A small contrastive audio-text model, trained from scratch.
Model: encoder num experts 8, encoder layers 12.
Training: soap at rate 0.0021, 6100 steps, batches of 256.
Rows from block 2 of the text encoder, named by matrix and row number. Rows with one number belong to one attention dimension. Each number is 128 + 32 x the weight over its row's rms, rounded and kept within 0 to 255. All counts start at 0. Numbers have three digits each. After the name is the row's rms in percent of the matrix's.
# q: attention query (text_encoder.blocks.2.attn.q.weight, 240x256), inputs 86-171
# k: attention key (text_encoder.blocks.2.attn.k.weight, 240x256), inputs 86-171
q.40 088:119105124144126079150098108154186057125152117121121163096157155158092095140153196143134141147139111146132163064124148107125124151111108131079112083115189178123158102137135135116105038148138127138137052147175182128169130181089116150097187083156116081115124177
k.40 086:154103160172127116112175122126124114130145091086079128142106114123108055079075195100120098141172115153151183135128147123115165178106152063100155177082090161122100141165138101095102057132082134151132130141090134088128115077133123128158140121144109189092100176
q.41 101:183061119127136181109145144165122136112154108113077115192115094153139085147137147153163200147104105117065100154092109123179171104182131148157131164112133197169116110145127156114177077126096130153197115131114092098158105132105142079083174108143149148103079131
k.41 105:116195095084153107115102160141110117176141162119183133135136138115153116144137138087088075124133134102081190125172117123078119097150097093140046123081079094169111130164173096095155154108112114129095110128099088120157070165158214106080093089122119173161121100
q.42 099:045111117096187052152093127175179106081138115140127196125170155112118120068156147158102126175097171128178144094125117116135125087143075154131136175100180188139134143099072133125183128169093197095156141139140091131121168156106114120115102161080151165129118097
k.42 094:155126167173104158132154144148157156075122107094124085085085109170078140152121089112124115126109167173121104179113122114097091152090067142131101142108180115158145122180162054158100157157069127149103030170097123133172125126082051123153113114175084138124101133
q.43 092:065154120134195175105149117160114172133103125136168113141072159083172157121121118140123156137129118133112117150099093109151101092119160099163116100141107121139145144109133204102137146075121161158046132042076130149068141110147124106158118164116145114104197117
k.43 094:087160124141130089146058127160129077093120134148168169112169145138110129169148142139118099136157157094135092142115019158187172146204141202138204122133171143145127153107100147165126131165140099093125147115132120170119094150081163116176129107113118155163225137
q.44 099:086147124127129125161101193127124141206063152133197201146088085166132134127145108112133102104143161144172143115081175152114152166144130106135104141133178170166100167120151065125112176096152188093173092139096126129092117166142136134149148216130143151117097151
k.44 100:127132138167142129193163128119115096091136106111078141143115093082105118114153113137155149165120164132099164151143182099142089104060081141115095131147085126090131142128081166160134145194139141166095075161154106151145129145127143086113170151144145140154116184
q.45 094:123151102148107182130131100079121200155196179124084114084102083114101125088112108071150104180121132140100069120180052080125185099128160155122134131113155122088108102131105183118145098128120101140148109108079127176119124072094142118138148128074122124100123135
k.45 108:119167074105168115093156162212145172127145159164176084072152113169154097106096099145097128129088078112124135095123145203093156129103125112147135130133161094159165120152074134103099178111149138081161117133116138071106182131152142142144111141179107098094087138
q.46 091:138125106118164182102154139163133145080114113094148142147106078116170111117101096110091085146112060131168173110153139186100142080201143179167114127146124162145161137145129155136160113152116075071129129081120137155142137205114194152152133127113106159161092113
k.46 101:153161099110128107086165103116145116150117155104136117135073089103103144126161134145112169149083132124094131119130117103150132128113121085061107081105159055143103163191157101193161114180125150190106073162134086137131061108136112126160140072163112106128083112
q.47 095:146154147143102148107122160158144097143140102134158116074093148089148080134097076119128180128124123152130077084111124107161091117115217138115120120078118148136167149154116159151102155130141167166144156151102137089140104093160119086151070118129152150238105112
k.47 098:093072142116128087142121163145127140167111146109121148156112102091130128203099210110063131108143134095143133195097062150144116151160084174054178179113150131121112152155146101114118130128120095106219117138144145060080123189096154118157117131081131098090099114
q.48 102:112192100146123132116158094111129150124184099148086128139119110151107115118138169012122192128147083138157100078102112131137082136217165143118163145158195096080146118084089114162139126116111097081093087115134164102105141071105070150097125078109107115053123083
k.48 105:111074087100138122083139092163211164131133155189149098146073080157093154101120132088142147122161083097157167061113138101135140163085082122137149084169176111125154132097147141175181138148091127083046173142141116137098160115133154110135129083191091143175120124
q.49 102:070115114081124187146124079128133088155129106139106110179164136076114118112131156152109102105122163094102133095109141108146110184094062069182116112140151157079104145139153155158094098070122081150059145162194158174109096144174121117103229149091130152168095137
k.49 100:140144102104145087115135153175114118181115104108182104128160137068103146134113174131147063101119152125142179151147129119195150089153126132130146074156139161151061149109091143075077110116092109180137141151120116112159153133118082107149099133110138101091158188
q.50 119:126139119144138178139127145115134099161151105125074210085123077108112097130109133166150192105146103124123140133143159080136117137145149109102101107110110163186166102125187131101176151146144172090153122111157115127144108114153124123165186164123120086141134094
k.50 107:160131085151130129157136151117104133173153141157079109154112159129141151110184111115216167113158084170091165169084160140105134150102135085100104182167113160108116090199096162085105117174101114104175080166122118151075094093134134088141125099161127094133119174
q.51 102:120128132119134180148110110156165106139180146155196135132087109122088125124120116094142167175154126099082118146109107147200109124144148097083145202114109080152116150110152096132093130105133151108133094114150098091148175112125114156150085181143100142133148169
k.51 106:142204038161111131092133096147166148163150175157120083126121099155140138125102145092143147158135176090134144167107198155135134109184137141110161135118139126118212114131157147212143180153136140160159147093058163130109136151114154115092120119128189125053163083
q.52 102:165143116134113114135075100108159131137103211098127139167119181129129165077135103136144051115131117106084082127083151171091180156102089087125162122134139099109124195165106143141090116155133120166122055118153074151138105177114134120095137160119165164107156117
k.52 095:079123112118120113049099102153089099097127113121118149084128120128182133126068106142144168131145129149216125188126096178112133121143155087095215123086131099147172123146105116111144113089153142116145164106163154136107146154129155212051096106102103131170149167
q.53 103:154141097132131196161161145130174142136104190155111154075161093149149091090122168099143141162121086128132141108086127129121168202156101126136139076166153165148116076092079141151171173115171161179151090101117103162125101142161222117212147122133143146182100136
k.53 106:130191140143151169063105150116152135096146140138178151116112106149160170116150132109147158155126103234055139160170118175167108107181116169159133162121097160104141118145114162045157157166154122149148125148125225055165127087106144114123091048120118096119161123
q.54 109:113063168086139130161079097159097153138120097094119147184159126123139110137137120183119111150125122100098139140172091104105139096125124125065119135152116113091122117067138136113164088146058156140169157142129149123148093133195158142157116140193141161141137139
k.54 096:087152119082053140140090151152059118086149134123154063170142119128132138127114145115210121140143090092099238135146131156148110120162142117159151112136074119135130112121171081118096125107183144095135093147157130095148153127147008088101144112140169148107149135
q.55 105:111117116136182164093185067175115135076165179146089085164132108124116172097132119152137104086131111068123156227126103203133112067136182188109173082171135125104113203096091120134094115154123143050087130144115156086151122135113113135091152151089116182068115172
k.55 095:106164111108057161104164100159147125191162062109149098171156175022104098086103106091121157103133111128141086152120100049123182144152140110127151123129111143194130145190105157160151127159106121091098166114152161139147072107140108125121144079174136138149133072
q.56 099:110117157096128136171185143091115158119113113158163119137150152092136061104149122174092108142163122091130180128100160120086165182099038155113111113184133138143116160195147125122133156172212131138136176092206130086167186157142078123173134102139171108124114144
k.56 093:154091114184085138144144175082064146128108120083083098126120138133154081107031148135100197159078140121185091193174098132109133074130088134127160113127141197128071127106064071124150115133117089165110073113123148159072092138134112168107085164091156059085122163
q.57 107:147141092177179154126146156127156136164116217148102160132142125142149101129144110135174146106099072156099140141056132114175082189105142107117132141113097102124146163138080169131113111148148126161091115094112151047160144129180143090138176111137112153129154099
k.57 101:131213131129152131157175112126123101106136136130115109124135105070140176102127171144120147098106096184137099088145126115121105153128143140123194176163148181130160130083074121126125194099143163107141149130166126159086171162088175097098137074187193167160133131
q.58 104:154090163083097109150116080150123129079171147083172148146158136141122118086092145152079166074133122085166114111116144145122136096141079112098055127159101111076104123198181105094127152112102148165090124133130184143198084155165137103108095175127142133127110151
k.58 097:125094167140106129104155112143102094110149106127160162119133145143126131083112068155119132140128146159082148156104170166123110104171129181104146130122151125126149124084118118102127133101108171143123066110071050098098122071118168100124139144120107160166128147
q.59 103:153127190158146132104178099124138052116161113128122128160095132130119131124154151076129133110169145137081108116115123094137093181133110057156116086102064100094119126051177089139174126105116140104143154096186137137098100113146135110104167112110134089166163135
k.59 101:096147139152133064180182078163189123145154104136087144140146073115134153156189182142187127106077113117124094064127108121147152142080137159087173113173109157176079161132180139148065143116105153148222127146115131138166160173085133093155126152116145106087057098
q.60 100:139153112097204105120165071084131122155080118121133064123149197042153103112126128080119113145113138131179128139104145119144096092087099124139090112149144086101152131160173137132090107172185095129134135169087079132050154126123100134095094125119111094160091053
k.60 102:183101144148165200135087118114131112144102073120138125103126093140067144105169140135113152099168186078154130137106112181158143135158135106105132129133123144126159146166171157102149117133139156104088096197154104132133122165145130115118115135109121151141165154
q.61 116:117109123116120169190094101137208146129108110105119098121114156192122085119134128149144121101083118124150149107170096140113062115112127194099146158114128138136145101180144096166072080132102089163124161142065120135184126145144159155159156179125096088114098098
k.61 113:152098141105146111092101180168132164108079135098122108132135126165166106112104084172120153130155078124159131085120103142127108136089138137142124104183082117045100125140172076098151133131109130201145115139151175152029148147165158088093143117186149104138114096
q.62 113:135145093141107150096193045180122104072190085113134138127111194121142138106154131103078148077113072151127134126126076097107082131173104105149115098162160091148151158072124123149096121132170120131090088152111083101165117073126137110148174096143131140082128126
k.62 107:181114114196112100091145173117155237195156143178167116161175113098159163116080089149130151123118124122085103140083145114113161096174120118086170188140060147143141111123136186192138202141112103164135076142121183139130147082180192142120159125144027125121154090
q.63 104:116139112107109162117140093133150110117097125097087090145135098161130082083133153119148113089162106141123137119124128137199100117147145122095157070191151104127039082101158102166099124160131104104122102076162110130114142086117114080130138106146130181136114114
k.63 110:130079194112052122078174131159145128168119138133166079141148128115170144115117091126187104115109088102120141055153118108108100165100143095056171162148129104193098114132087161222195108152108149138139090107097113139080147126154169087100079127116116097128133135
q.64 088:158092132112178144210172127090130128172146087116059070152126150169106138146119217064135144121106093073170139084171142136076095158149194204077131099101227163141101135126126104118123146172145165114105177089138103186126140023164107161121192071142119122131122185
k.64 087:168145073117093132098137094097206157106140078123127117101114128179139152107135195166134106152088127127113191180156181122132179085066126153192105133109098135146096142144106158158131120111094102152183091089100170117128163139122091076136181139114130082109182140
q.65 106:098196168189125110167122078115183128125087076172144127084142181138174105062116073149138108095096181119174157094092114135097158163127073109105143181117163105133157146126123078122077153124154129126133118148182085142190169132161064147129141143082147146173095107
k.65 101:124066154139102139080158210122068157116111154134101115150158174162177108125124112117105138162136175110131177143101159200150139099134138160123144126120157132142127140115141105141167123125126158143088149136172092138060141086172144115058059149184138195108063163
q.66 117:149155118222151104171142149092081115178092122113137118086139130132173188098127156081072106120067172131112156159105145118145127133150119084119110141123101119148109080184137158049071098087148140126065119094118199182132122051119137093150165088155123068176161115
k.66 122:131122108085173094172153170106125079168108081143144126097147124134121152131128126125142159134101087115088121127086124095181128146075073142141168126162108073147133187111121139129178186081101079166150097168097066168125103095127111075163136137172097182169135167
q.67 103:121142099174096119182093134146115106171117212089127109154191133162132094079102165113167155119173176133073169083159149147125136150120092168126118149116118077140107099163125109084150156134121126128100158128189123050141108105038142169075168130137134146138157125
k.67 113:090110171126147110114185138108075096151157133145178121128159181113167169094124182110153113170116106175080089118134080143114094104092127197032153080090148099105142141140151157116126068187120091140108122144101080168162116131156078123129083146113157103101211134
q.68 099:125087121087151114138143186172109130131125107154064119118131139147153185142106114093094138122118173092159152098133122143089174110129154148103073071189166139096074157157081086151198092076120165107109128104157141142110199187142147184147124147176167098134113038
k.68 104:158131130119127131151129149130184138104160089151100129147080167176166174097131142145156133114177107177110121206080073151181148067067128119198143109144065211141127149108163150140092087164180086127120131118159095131145134116099129210114135172091098122121102148
q.69 101:166120121111133072101117133144194189131077245151184118145103172147144130084137153102195107157153120103154115143094180149152161108165079178123180143146141094079150164134154147121112151067137208177114164112089114146172195187128142118122126119139150112160136132
k.69 102:078128108120149149184106141164138075111138161100078120099129162129110167103119101110110085125137137154136089106122081142125130067152151082150180137103178080123096115097156071127125118125197164155153131097156127097197159179142147118051120130122200124103120124
q.70 106:060099180120110108212108148104131179119182085146147196153147112111147076127108176161089171169137187096157141109145088138176107126123046062121079138176087078094115045128143098140081139143110149144154170120171113121145109105127162113095122151158125105126128070
k.70 100:132097105123113197173128090161131070106131126117141120104102134100087143152141128164148097148134136130117131128132102132105118175169085167105123157133158182131098154099113122114099136190130123160135099155152096145104156147142119135119110135146107121145112159
q.71 103:110102120069200139163131117112060144163182089099102089112158169152116117079148162168084052140158121093098128106147189121130131127093095119125106150165080102185151085146166156148106143154162111142155121105125107108152159166151127138105150119134106082144155117
k.71 105:138080082113125123063146141145089138156140108143155097155117093126176201107109158158195164141094146112149107069098113092118160154135161130173120117123088185150140077114144126164133125085131148115173139121157119115117198145160133102093142140156127119128155169
q.72 100:117126151140169112115174084157143169092117137149147106130156056139131106105177122093133149104157112070132211117108135078088183101083086116179158064124142142143112111111151144152135081090169097130155127101153154074128106092108125049129137065097105095173135128
k.72 098:109085162146159113186144160129131102091122108121156198148181148114121102148159116141145118111189095146098154077050107102134140151143160061102164199128085179190100130136161138076176094140086139152130049135100083110148140128116141078140117103175133097080090163
q.73 101:117123102144147088118148183136075099183128130098111157105110154166151156160141182156137150139119097129152076159157186187064110160125083101148173120112140170109113181104122088113118106134143137153165132133170094151177162183162046138143084131161187158177129049
k.73 105:218176066120094100118081103164106157115119104139138163186145194160166123194144088155127189109120208144089129153111149121139212112130095139119046097100140113176144086134125159149094134102118154159128122156129118146065122155168164174130139076114156123141174152
q.74 106:142133143138111095161167130086147136145105156182118073118140092097123125175165162105157146174241144145124165171128112161120116124129142114128162139131150113130140105098150102150124172114171145071148102138117054113156102110150104171128111064136147139119115186
k.74 106:125187113104104118152121119076094110141143093108132114175139195145141154084144171152112144139089141098124137144104096104080144127133129167146190137123190156133143139183127087169180157121112104102125120058145178123101115161143122169144119073090172083105134120
q.75 106:157080114106133127108144111156151093091125214202174116139125142141153140119117105109171112070170198123205139077122109147088147102125079063019116119167192166106154108181129112166141152074134117118127103121184113209184125178101179098108103130083117158147086141
k.75 107:156117255088148120140120143086137050117143099084106205098148193137148122118084152151127137146133135155112124146121107163138134118171147120134142197102136153138128110196132119097124147164118157173176130114109142177131158065149124124145156133131164120107084137
q.76 103:137135165136119139135106141100151109144133097091130137101188122132121134083064082094102095107136117159118169162114121133150154132119142084126106141128165161161131090151090179091138093121158062117115130126093132122085087083118111085220141106063117129227075140
k.76 105:113120127121177155120118127045068095152112105106186160153143147111150130162142127162159054127138152160151213176065138153144101147137138139143178144142174140123178127105098115098186157074118132164107090163139137106135128117149105063151105137130139133125139140
q.77 105:109121141137107147149141153084132171140096115143205165122171106085157130095125134205107167147130163100115132125117116193196103043166068143116152107141092087142093139168212117116099133129101084154160089135165078169121129084117124119116107087116153102140152071
k.77 100:107072136167078155201151124124064137142143142077206122112161138158118138120084121086121117148109142118124155163147073160080122175162087118140125095100130147110083095131088075072163127131126089144065107102132130179103095154172136154146073167121139152143083144
q.78 098:088144130152140096107166132093124111120096145144128097052116173184149169163097099151114131075151081201139131145119192152148169093137119183093100177133123107151122108157133144103117073096179169102130128167089098183143127144173170147120098203125135151053142136
k.78 099:124136118148108159137202130168174124080134134049086162080092101196118151105095107144146112165131123103138114088127156112125137109130110105118157150111101151119155116123160106094104139157126128129111100103106138116089124150134163127059139118138046120167079105
q.79 102:084088141154075093089112159096077130174134098099163054134099139159141171134164122220112134154175170095146123083137131117155109165113113129092165159115153114175149181117137161081142146094118092114078176142101097073099147120158156136127114080140083102152151138
k.79 107:121086169105115105086160070145150140138061082140164150114135129141105159180140178154117108124136110071174193138163140161177111140090141130077110071162122153150128123139125156154142133178169106124124183083124057156132159078125109102154163199167102159104108121
q.80 107:109114112074158149070169126121166150113075132169144187120109099143129071125102129196117117126107155146123167156159106100062120127150150160169204118163111094115149088111112160166101124170123103108150083090133103126124146138119154142179172109090132137191118108
k.80 107:144181090165159129120158098092134114148096141100206073159108161072193108192087111128178100104117109180160129117164106123204108119158183147083089076186162114138137114111107082176185131158109070187110153137128153144126112134100130151143078107088147148110075090
q.81 098:143138114122192131167132131133080154111202103180096111135135137112099148141076079125098125074178103140153099076074121052113133141063159120173024130131122151129107145107119141115135122161144081129144107131148134135110103154094140119163127142079079134070109097
k.81 104:129176118135169127102165109131043125125107132136141209106134121099135144163141138142127144126117167165113113060115134077189092141162131163135098141120144198173128166144129197063060032190105155066105117183123095117116127107097094095202167102086192145117096128
q.82 104:087146126159154109132150074140146173062184131104108166147091080173086113209178124128131093113154133156162117099127109163156106161149123126101161100125115088158143104089068085121139124105136095122092129156098111108140090050124147103173114111101120151145112074
k.82 110:127086139111150118117118112144119203122063136080169112152121138135124104136106093160109137110151157092074129090153105148139148126042173144112158191142168137162090158181112109181134175106166175118087125221151131076159201156114124074135159159168081140124148145
q.83 100:151112099174153124115176091118148139124154128206224107104150107103106157133134177087034124135130143135130140151092075095140139135106091084114137058151111194132064153119154120123173176095150154170174153176129107104105145138166104108112148136129159076064165115
k.83 104:145167147122128172058147187117109128146143132085118090107214104105147140156142109080118120145148125116137124143157164124173126149176058155125056138142092069134150073096139116150094116145096046071159117167192159139146109168110107077102147118173093081165149128
q.84 117:121076121127121148164075103168134133100182107137104136170115179096148097099123138100088104115143178129159174086204093118133142132080131165166105078162110093104088120120123121109142122123112141153179127152087121127180150136135186122075163161128114180090108069
k.84 106:146130119153123191125122144131183110148091113096135152108129133141131076088104118135111074190145128116098089190155130106096113109123132104118112161118058132195159086162125085109119166122093130153154088147106165117106111135126122100143188129168096130124149124
q.85 095:140121120139142117152118194164134114118112097130195137116178105060172118142066159149157148123106034137115104146163121131150157162164069140139124154107170122113113158172150095126065164121083126214085060127134124098162139128145134134124120158169216072108153090
k.85 097:101077154139187092129159151191137117089136179112124113162132186141182122135104108104162059086106192166124098129119180081116116146160094180124133072149142080147147128132153143085134191124162126157118184146196184152091143185131161182109149124131107185123102172
q.86 099:098110083120147131142080112202113128139220148080100122170127090123110116093093095130173137139088132121176134181116089131184183109132200117125153135152086117178094113106090166109123140114149120134068144171106179034140163156126102131121143155104088124122130151
k.86 096:140168146112194123088117170098065121143123127147192112091159168110091163103177065159143191112147084127111081153146153098170149097126168126110128119172141117140181102149103166115100080140161098112122125102121137122099092096130161106119176134093157110163142215
q.87 095:114072161137106171051123104142112163075116051148146090162157161123118121106101177100147155073127116144124118103112121087116127143133082100169056142139125134081088161134165132223145118148114139083165109136174166116104115129109115099136158115115163147097172111
k.87 100:110128145148118091145139162168215127138127148121133112194165073074124047168109136030109106101122112128155126173081160065143193172181125125086110123100146127143140143161147159107139081099105193107142137137107101190153153186094184134174114158119106144144123128
q.88 113:152178157090098145142126147094173102137104103089182166119094078086110157106125177162148119168124153176140107164091088122191118110131093146068094199134084098164152140122192082125117117187101106109107165118131195103120112068072068128096112160111122096096133129
k.88 103:138157135111093157140083077100116087156058118132121123139107060094117095174177143114165145121097133104203161138056132148117173152106100150097152136111094150104160151085106124124133080147063183130058085145081161155107139169151071099123099071125117150131084152
q.89 110:133171049146089135155131112107167064150159199092115154147148056171152148123116169090096179192139086156142115109147134139148126158156149190088125146129134122103095172144156132136117102100141168055157180077147118121153146111134118116110160115127168091128133084
k.89 110:155074067082147129130175172163174143152177150132121159166117100117072155085130132118095152119144126116141123136168187180121123137135099132065119158179131072132131078086155126153196081171062117128136080117083102145085170170081138078143093154149146161113143134
q.90 096:106105155083153109169074116144170096124184089120127159120187136175073137138088126203091132080170106121108134166092075169151157100124142206104144125101149107106169155140161134100159103147132113143078127108118097118137075048140136122169119134147166114184145123
k.90 097:146166134057088110095155140113133151095101156094170101141088120084144122073144170114174079068089106132141137112129144156181112132141127173130138111138083120153166122123122118161101162124122101177109112172152061115164128116158069086113154132110100201118149143
q.91 093:137194100123111118093142119150146129053089095117177138104145118089141183078091126069127136134151143180157105108087167117176097107173111136152126135083138141138096166094151162145130107052095151129148159208143062124094096075150151171123142145113148152163158127
k.91 093:111071102093113170178143131127136182151167121111148143134136114134119186171210085167096135134177114077154098129051148158138149150209159102111146197215107139088128088109154090122155106178139179077109093127150097121122065162144173109135127148146176150119158161
q.92 105:110107129137079141094135140112120157089116075121159175106089194145107103159149118062143113077103140101133125142177125126117125033142132120119111097173146127132095086107089083108121153085086153120112134162133123184163083109159111142107108165155142161100128098
k.92 105:070112152051162148119107122119171105139118181119185138136111102159126148140120085145097183127142146121099107149088114107145141118130165091136082160116086081105043072157158142110155150111106171086116144126091158136144134111110224177140117100128140178165077081
q.93 113:160149113118113160127118091139094096137105158124130141105100174104128129107122086146078128114083071131133146167148126108097159108183149124064075125131109107110089116162118162089124165142108147133177163131095145065167183135153157128148159136151126137094097096
k.93 109:159064148155115142115113163096136153185143110125104138131130174123127148096129087143170068172133089109088133113141129129115123127126168122169176191118060133148115101084141145171088106150121100136164137122171113158062123074116186123143163108094171140162041106
q.94 099:126066146147118114162171047113186114168130103191120093121125120087078173128136102159099160186154154109186152128128094169125124143129118211060155109106123120172099113097131139119118153099121054108127123139118116070119194142121199114094116115128151099149087101
k.94 097:062121180105103094127121148129134127074083103080142181133108130139097117135089188119131131173073149106203166120137168111142140091153117104122135130136116150103128112118137119155090073128097131117095220158140097184082106117085083096099155148174197133080150162
q.95 097:133062154085116159138145202065135157097150071150112137155139172168108122100091152119088167137123122134167098164154089127097101116165160098074128100120145104120092138125143151136156135143138107105120121171085110203119160145134124162126174138203111106126115168
k.95 094:155227078110195128083155108096177125165073095135164150138138123108147157127153144163200117132080121146158152197145187140109113134129129145183111122153169129130136111113121074202088138141134066117170205107126153135125133180088085135112125146064115101099170131
q.96 101:104096106148157117136051156116125072125134153155125159114149122178116168104111165107096134140144078167119146143160132112117094083108104111153137132113120097114196134148076141111081122135148113117181137168117088083104155147085123137149055117150132136096117121
k.96 101:122105189109098114206137118102118138140115134094173161141130144171067099130148151144137148131158123103124121094139137107152164130134123112095131133153074138134123132125159129150090142171162128179187061092156207189146142162097115188134081162125186125071165109
q.97 103:165070109128136175158054142162142103155170137083087183114138122109124155130138101113105157131155145108177164126087105091096119160111126111135195124144183136149101144097165150151080099103122105138155066114130143089131120117145138126133173136154153125123104109
k.97 100:088117119099116178154116172104097139080123090112143197116168158118119151124086112101085156093120144055178169103130149100098101099095171117126096114083143091132173134144094128114126142138140174141108139136093120091159110093161145169137170114157193117159133134
q.98 111:138137157182063180122069162132227156157161134158080159168133205171124129130163104160135122166130162136111100138104144096098076108088129133078147147134136149109093158117139066129135139121148106114160132142120116142123150149153108146135177160134102134122141138
k.98 104:120076099079143123114135134116111121145101119073111132134123142105098108083100168101157145137172119106172134151152095142040113097091184149152132105152106132125140146095237089138152121117139130163172129091176084100130147089094187068124148135136144166154099155
q.99 101:110174092158063116137216098106150125104160046141076094102106124122150116151124120151138115099173116136101120075113160155147059103135178103117098127122163124104095154052199131226124138119111155138137139130124129162138121158164156070130071146136077137060144086
k.99 104:187129063146116106156100115123174089081106145091127117221057158118117109044090135140147141156119216114182094155191144143095156135139101185119206157090103149125130161094122129136122151088091129090095089139223151119102156145168114097165165108105132146076154102
q.100 101:168127069132199167123085133111104102141120089131227191163140092140153173166110156104061106112131175080116126119064151143165133132062039140134132141176123162148149147137138152168152132095134131111100102121053124155096146156173116150075088117127182178167163084
k.100 104:087135145134088098129107143123096167156136134152202115153160118116099124127096102168092149113152169154102168090075177123119134137188187072107135134072095127097153144089132096143198102161132117082152159113061096196121127101172095121086123132103090149130153135
q.101 107:128079036137152118128143150153081098170169108148187080151053123093128139150108102095122123123181110153090136099178135109147130060057075093152084148143078170106174133108080073146142206158139074140131127138140119147112067102119160142148107186137145108115123129
k.101 101:139079180181124087173143146123150126090073137175144128160092123158117157124118184190127127127123119119178157101155134080174217137193179158128123104157130080132133128159081143178121148152147110143108174132139173127147144087159150236097078116106137134083149161
q.102 104:120123128138131114155158095163096087082171151142187100116086113075133229148130111135117122091126117140111080079130090101137098108121124111071160150177166133158114158174114152095117194124147103093083127153134145074144194137125105126123150157103118143172108077
k.102 103:134158136130093095160156110127146141103106111110123177142161139179127100120108124110164096143181043112144132121109117173157210112166161142100175141100071148071140100121140108076112125140114099137186113124105084160167046125093128141166194190117140174111144156
q.103 117:187147159099126143144138154153112149179127091087149159161116155098101159088156085108149123081194090110115178170172098111138127115124135089180129131135098135140150135166084123133181047110110115191092132125098123086125137116115123128096146107108174197164150155
k.103 111:134151137132113133065159158142105150108159145176137163100205104125073156106120076103140110138179118081082120088137130105151134119188130113141121123105179096086140124126158174138114214157172119118148148150131078119126106076140086152122151164082139190049147164
q.104 099:144104116165178185120159110095126103122168096141151122102138121126209200156140118132112100139176100133127176130118164120148175140150150142121131153107087097045133145145139158155144167103129143092107151146139112162125129164116171150099127102156109085107127082
k.104 091:139159133191147116106145133142062156081122108133110122088107122092119171124118103082073105066122139058182186139174097105096161134125155109181104175215095152152136150114109131134086191134076129191155113131171157071142178178147086113134179078098100158128121117
q.105 110:099107121157095137141103101133150125105168074089133125117164117179108130127125117148103128129080165129149153129139061117130142102114106096075147121092062119167138137093139082081113129207160153098145138089102134169082135120163139143141125186101108115155199158
k.105 110:139130113112112105071083139158123086113078145095081114130151117171133199137157114193194074129113120177165120081089120187116135102078119136207062130108083064084140166101088092111089105116126136130051151105139088153132114111144163116071090138152097142110135129
q.106 105:121182168105106111122153122140120151103129141189156157123118148155127080075096125148123070110144169145111137148102153043106159108092098124125109104140073086158128125155164154100171085147156155121104247132103149132147170137106112149130110178116122100149163121
k.106 100:063124130105128170098172147153152093110147185113160151193172138139087129104124162165161103160182155113090103099099095094131200092158161136167159154104102092142125174151160146114203103158149164154068069165134104153090088142137137055127132127107096131188116125
q.107 101:165191162122164154154168096173127163128155185173070110173165148121112077197097127098140169140176061140175114152093116124164099144163080196180139126130106147125140064105139148172124162121138161143157103086142085105106138183095113097163151100122119124142088215
k.107 108:169138075151131110128127136165146186080092165093134171097145101144130180087145135096129106113118128099133128076137154123036125102081171145088130089091154142154117092094130126132137155154082117217100100065111127124164187142108126085105070157088108203110120142
q.108 108:180124160099191085106119116126082086158111137143183106085111160112135098152118080135152070142135153170189047113063130137150123098141142107100174073091123148118091130128162113120152100165169173110149181165085153155164145124131140145173093113117121188122160109
k.108 107:141147135152042141088155134188105133127160145090149073189158140116082107092117079114108178110145122174111124097033075135147134120159089185086140131122066101147137110168118194054101146136077134099114134151097116116107125097093148097050093143167161083185146087
q.109 102:094112155088139166104049039120079130104095144173108073146110114135163105157108132176165111120105109110073147115141132085094125127134112138110171159114111073110116182156060141130196094143191169125097118184123087149176132116106157161122140131124124134158086146
k.109 101:126125137188107133190139134122121163120084144129176133124124111103107114130168083144176144160133133169101146157122093114133171129155115168169110088115136107150097137103129119144164165137155079145136166192115131164147188092181124128130087123142174104130089173
q.110 093:132122097129104131183205110090133167101149149113107132126106140170106131158147129122082145096122099143118113181084166108105093142188160088140189141114109166128153102095096096208160091124133122151183128089113104095156143133153115107161148143116147144090176111
k.110 093:114119110110111099117117157116152158106065076093086114140100064106124105071121125181168105128165127155119092130159141157120125044125097106120158109080082136159095132105114081117111149107119096184092064129078125137110079087161101120177135115098111153112094076
q.111 104:123186150135135077106182156137108090174145107120167069128068094083104184103221146145122149131128109079109152133112160088100152106077131142146120111142124025158126089068140141168113097146164204131148173104107157109078125073178163113129107164210093064101131199
k.111 101:144062193117141173175099111135159098130114132155100148149164101138133104101125106088138048127138126071138084131160139143093137083157107163155138157131119113149171169141155119107184158159142159145132125088168108124160146109132157123146151122126176124132135100
q.112 120:110202142119175149125139146120109136105125131146142064157139142069121148046132146069117121116130070114128146050083083110092103124143125130142129087140144150156115139209115118082128151115113132143041101133118120103130113142077137141105147139117119079134110159
k.112 116:138140105083175140128158081144086178128101135155137098109164136078172111167174166096041205077148146145129163098082115141168108127081101071082147150151092125110101205122157155144123082129127137128145126202096097167101099040113193140145185090152128114121140126
q.113 116:148169149152153112155109178107116161097118153088157124127167127085139099133129149165158122137100097164110154127141122152149140120132161096082121071142181172175186152136135097119112123109142084145139108148190169122169160154080171185125131193120177162176128153
k.113 109:132044141166109121131190111097181072171128113094167155124156141087114112152112140142099007122184129147145145125089118111135124175116063138127155147104109148119138102081144149132142094071133191110141135147096075106137135090080121116099181141121090159170153179
q.114 115:152137128090118208089097188152139086158151117117096113135115225115121119147153136121102126120142173118101137184126163119134095123130115115151125086124122196126104208122180139149185035114140107188133146170087136156154118150155145141146087102163156132132095158
k.114 111:163182121140199109110131142080149151089149133093104107159153068143165127133092115059153126171134125137095117121139188106116131113111158150106107138118127146141129132095168121161133166134111133142121185156150117148123150069107111152114109093152138154118123111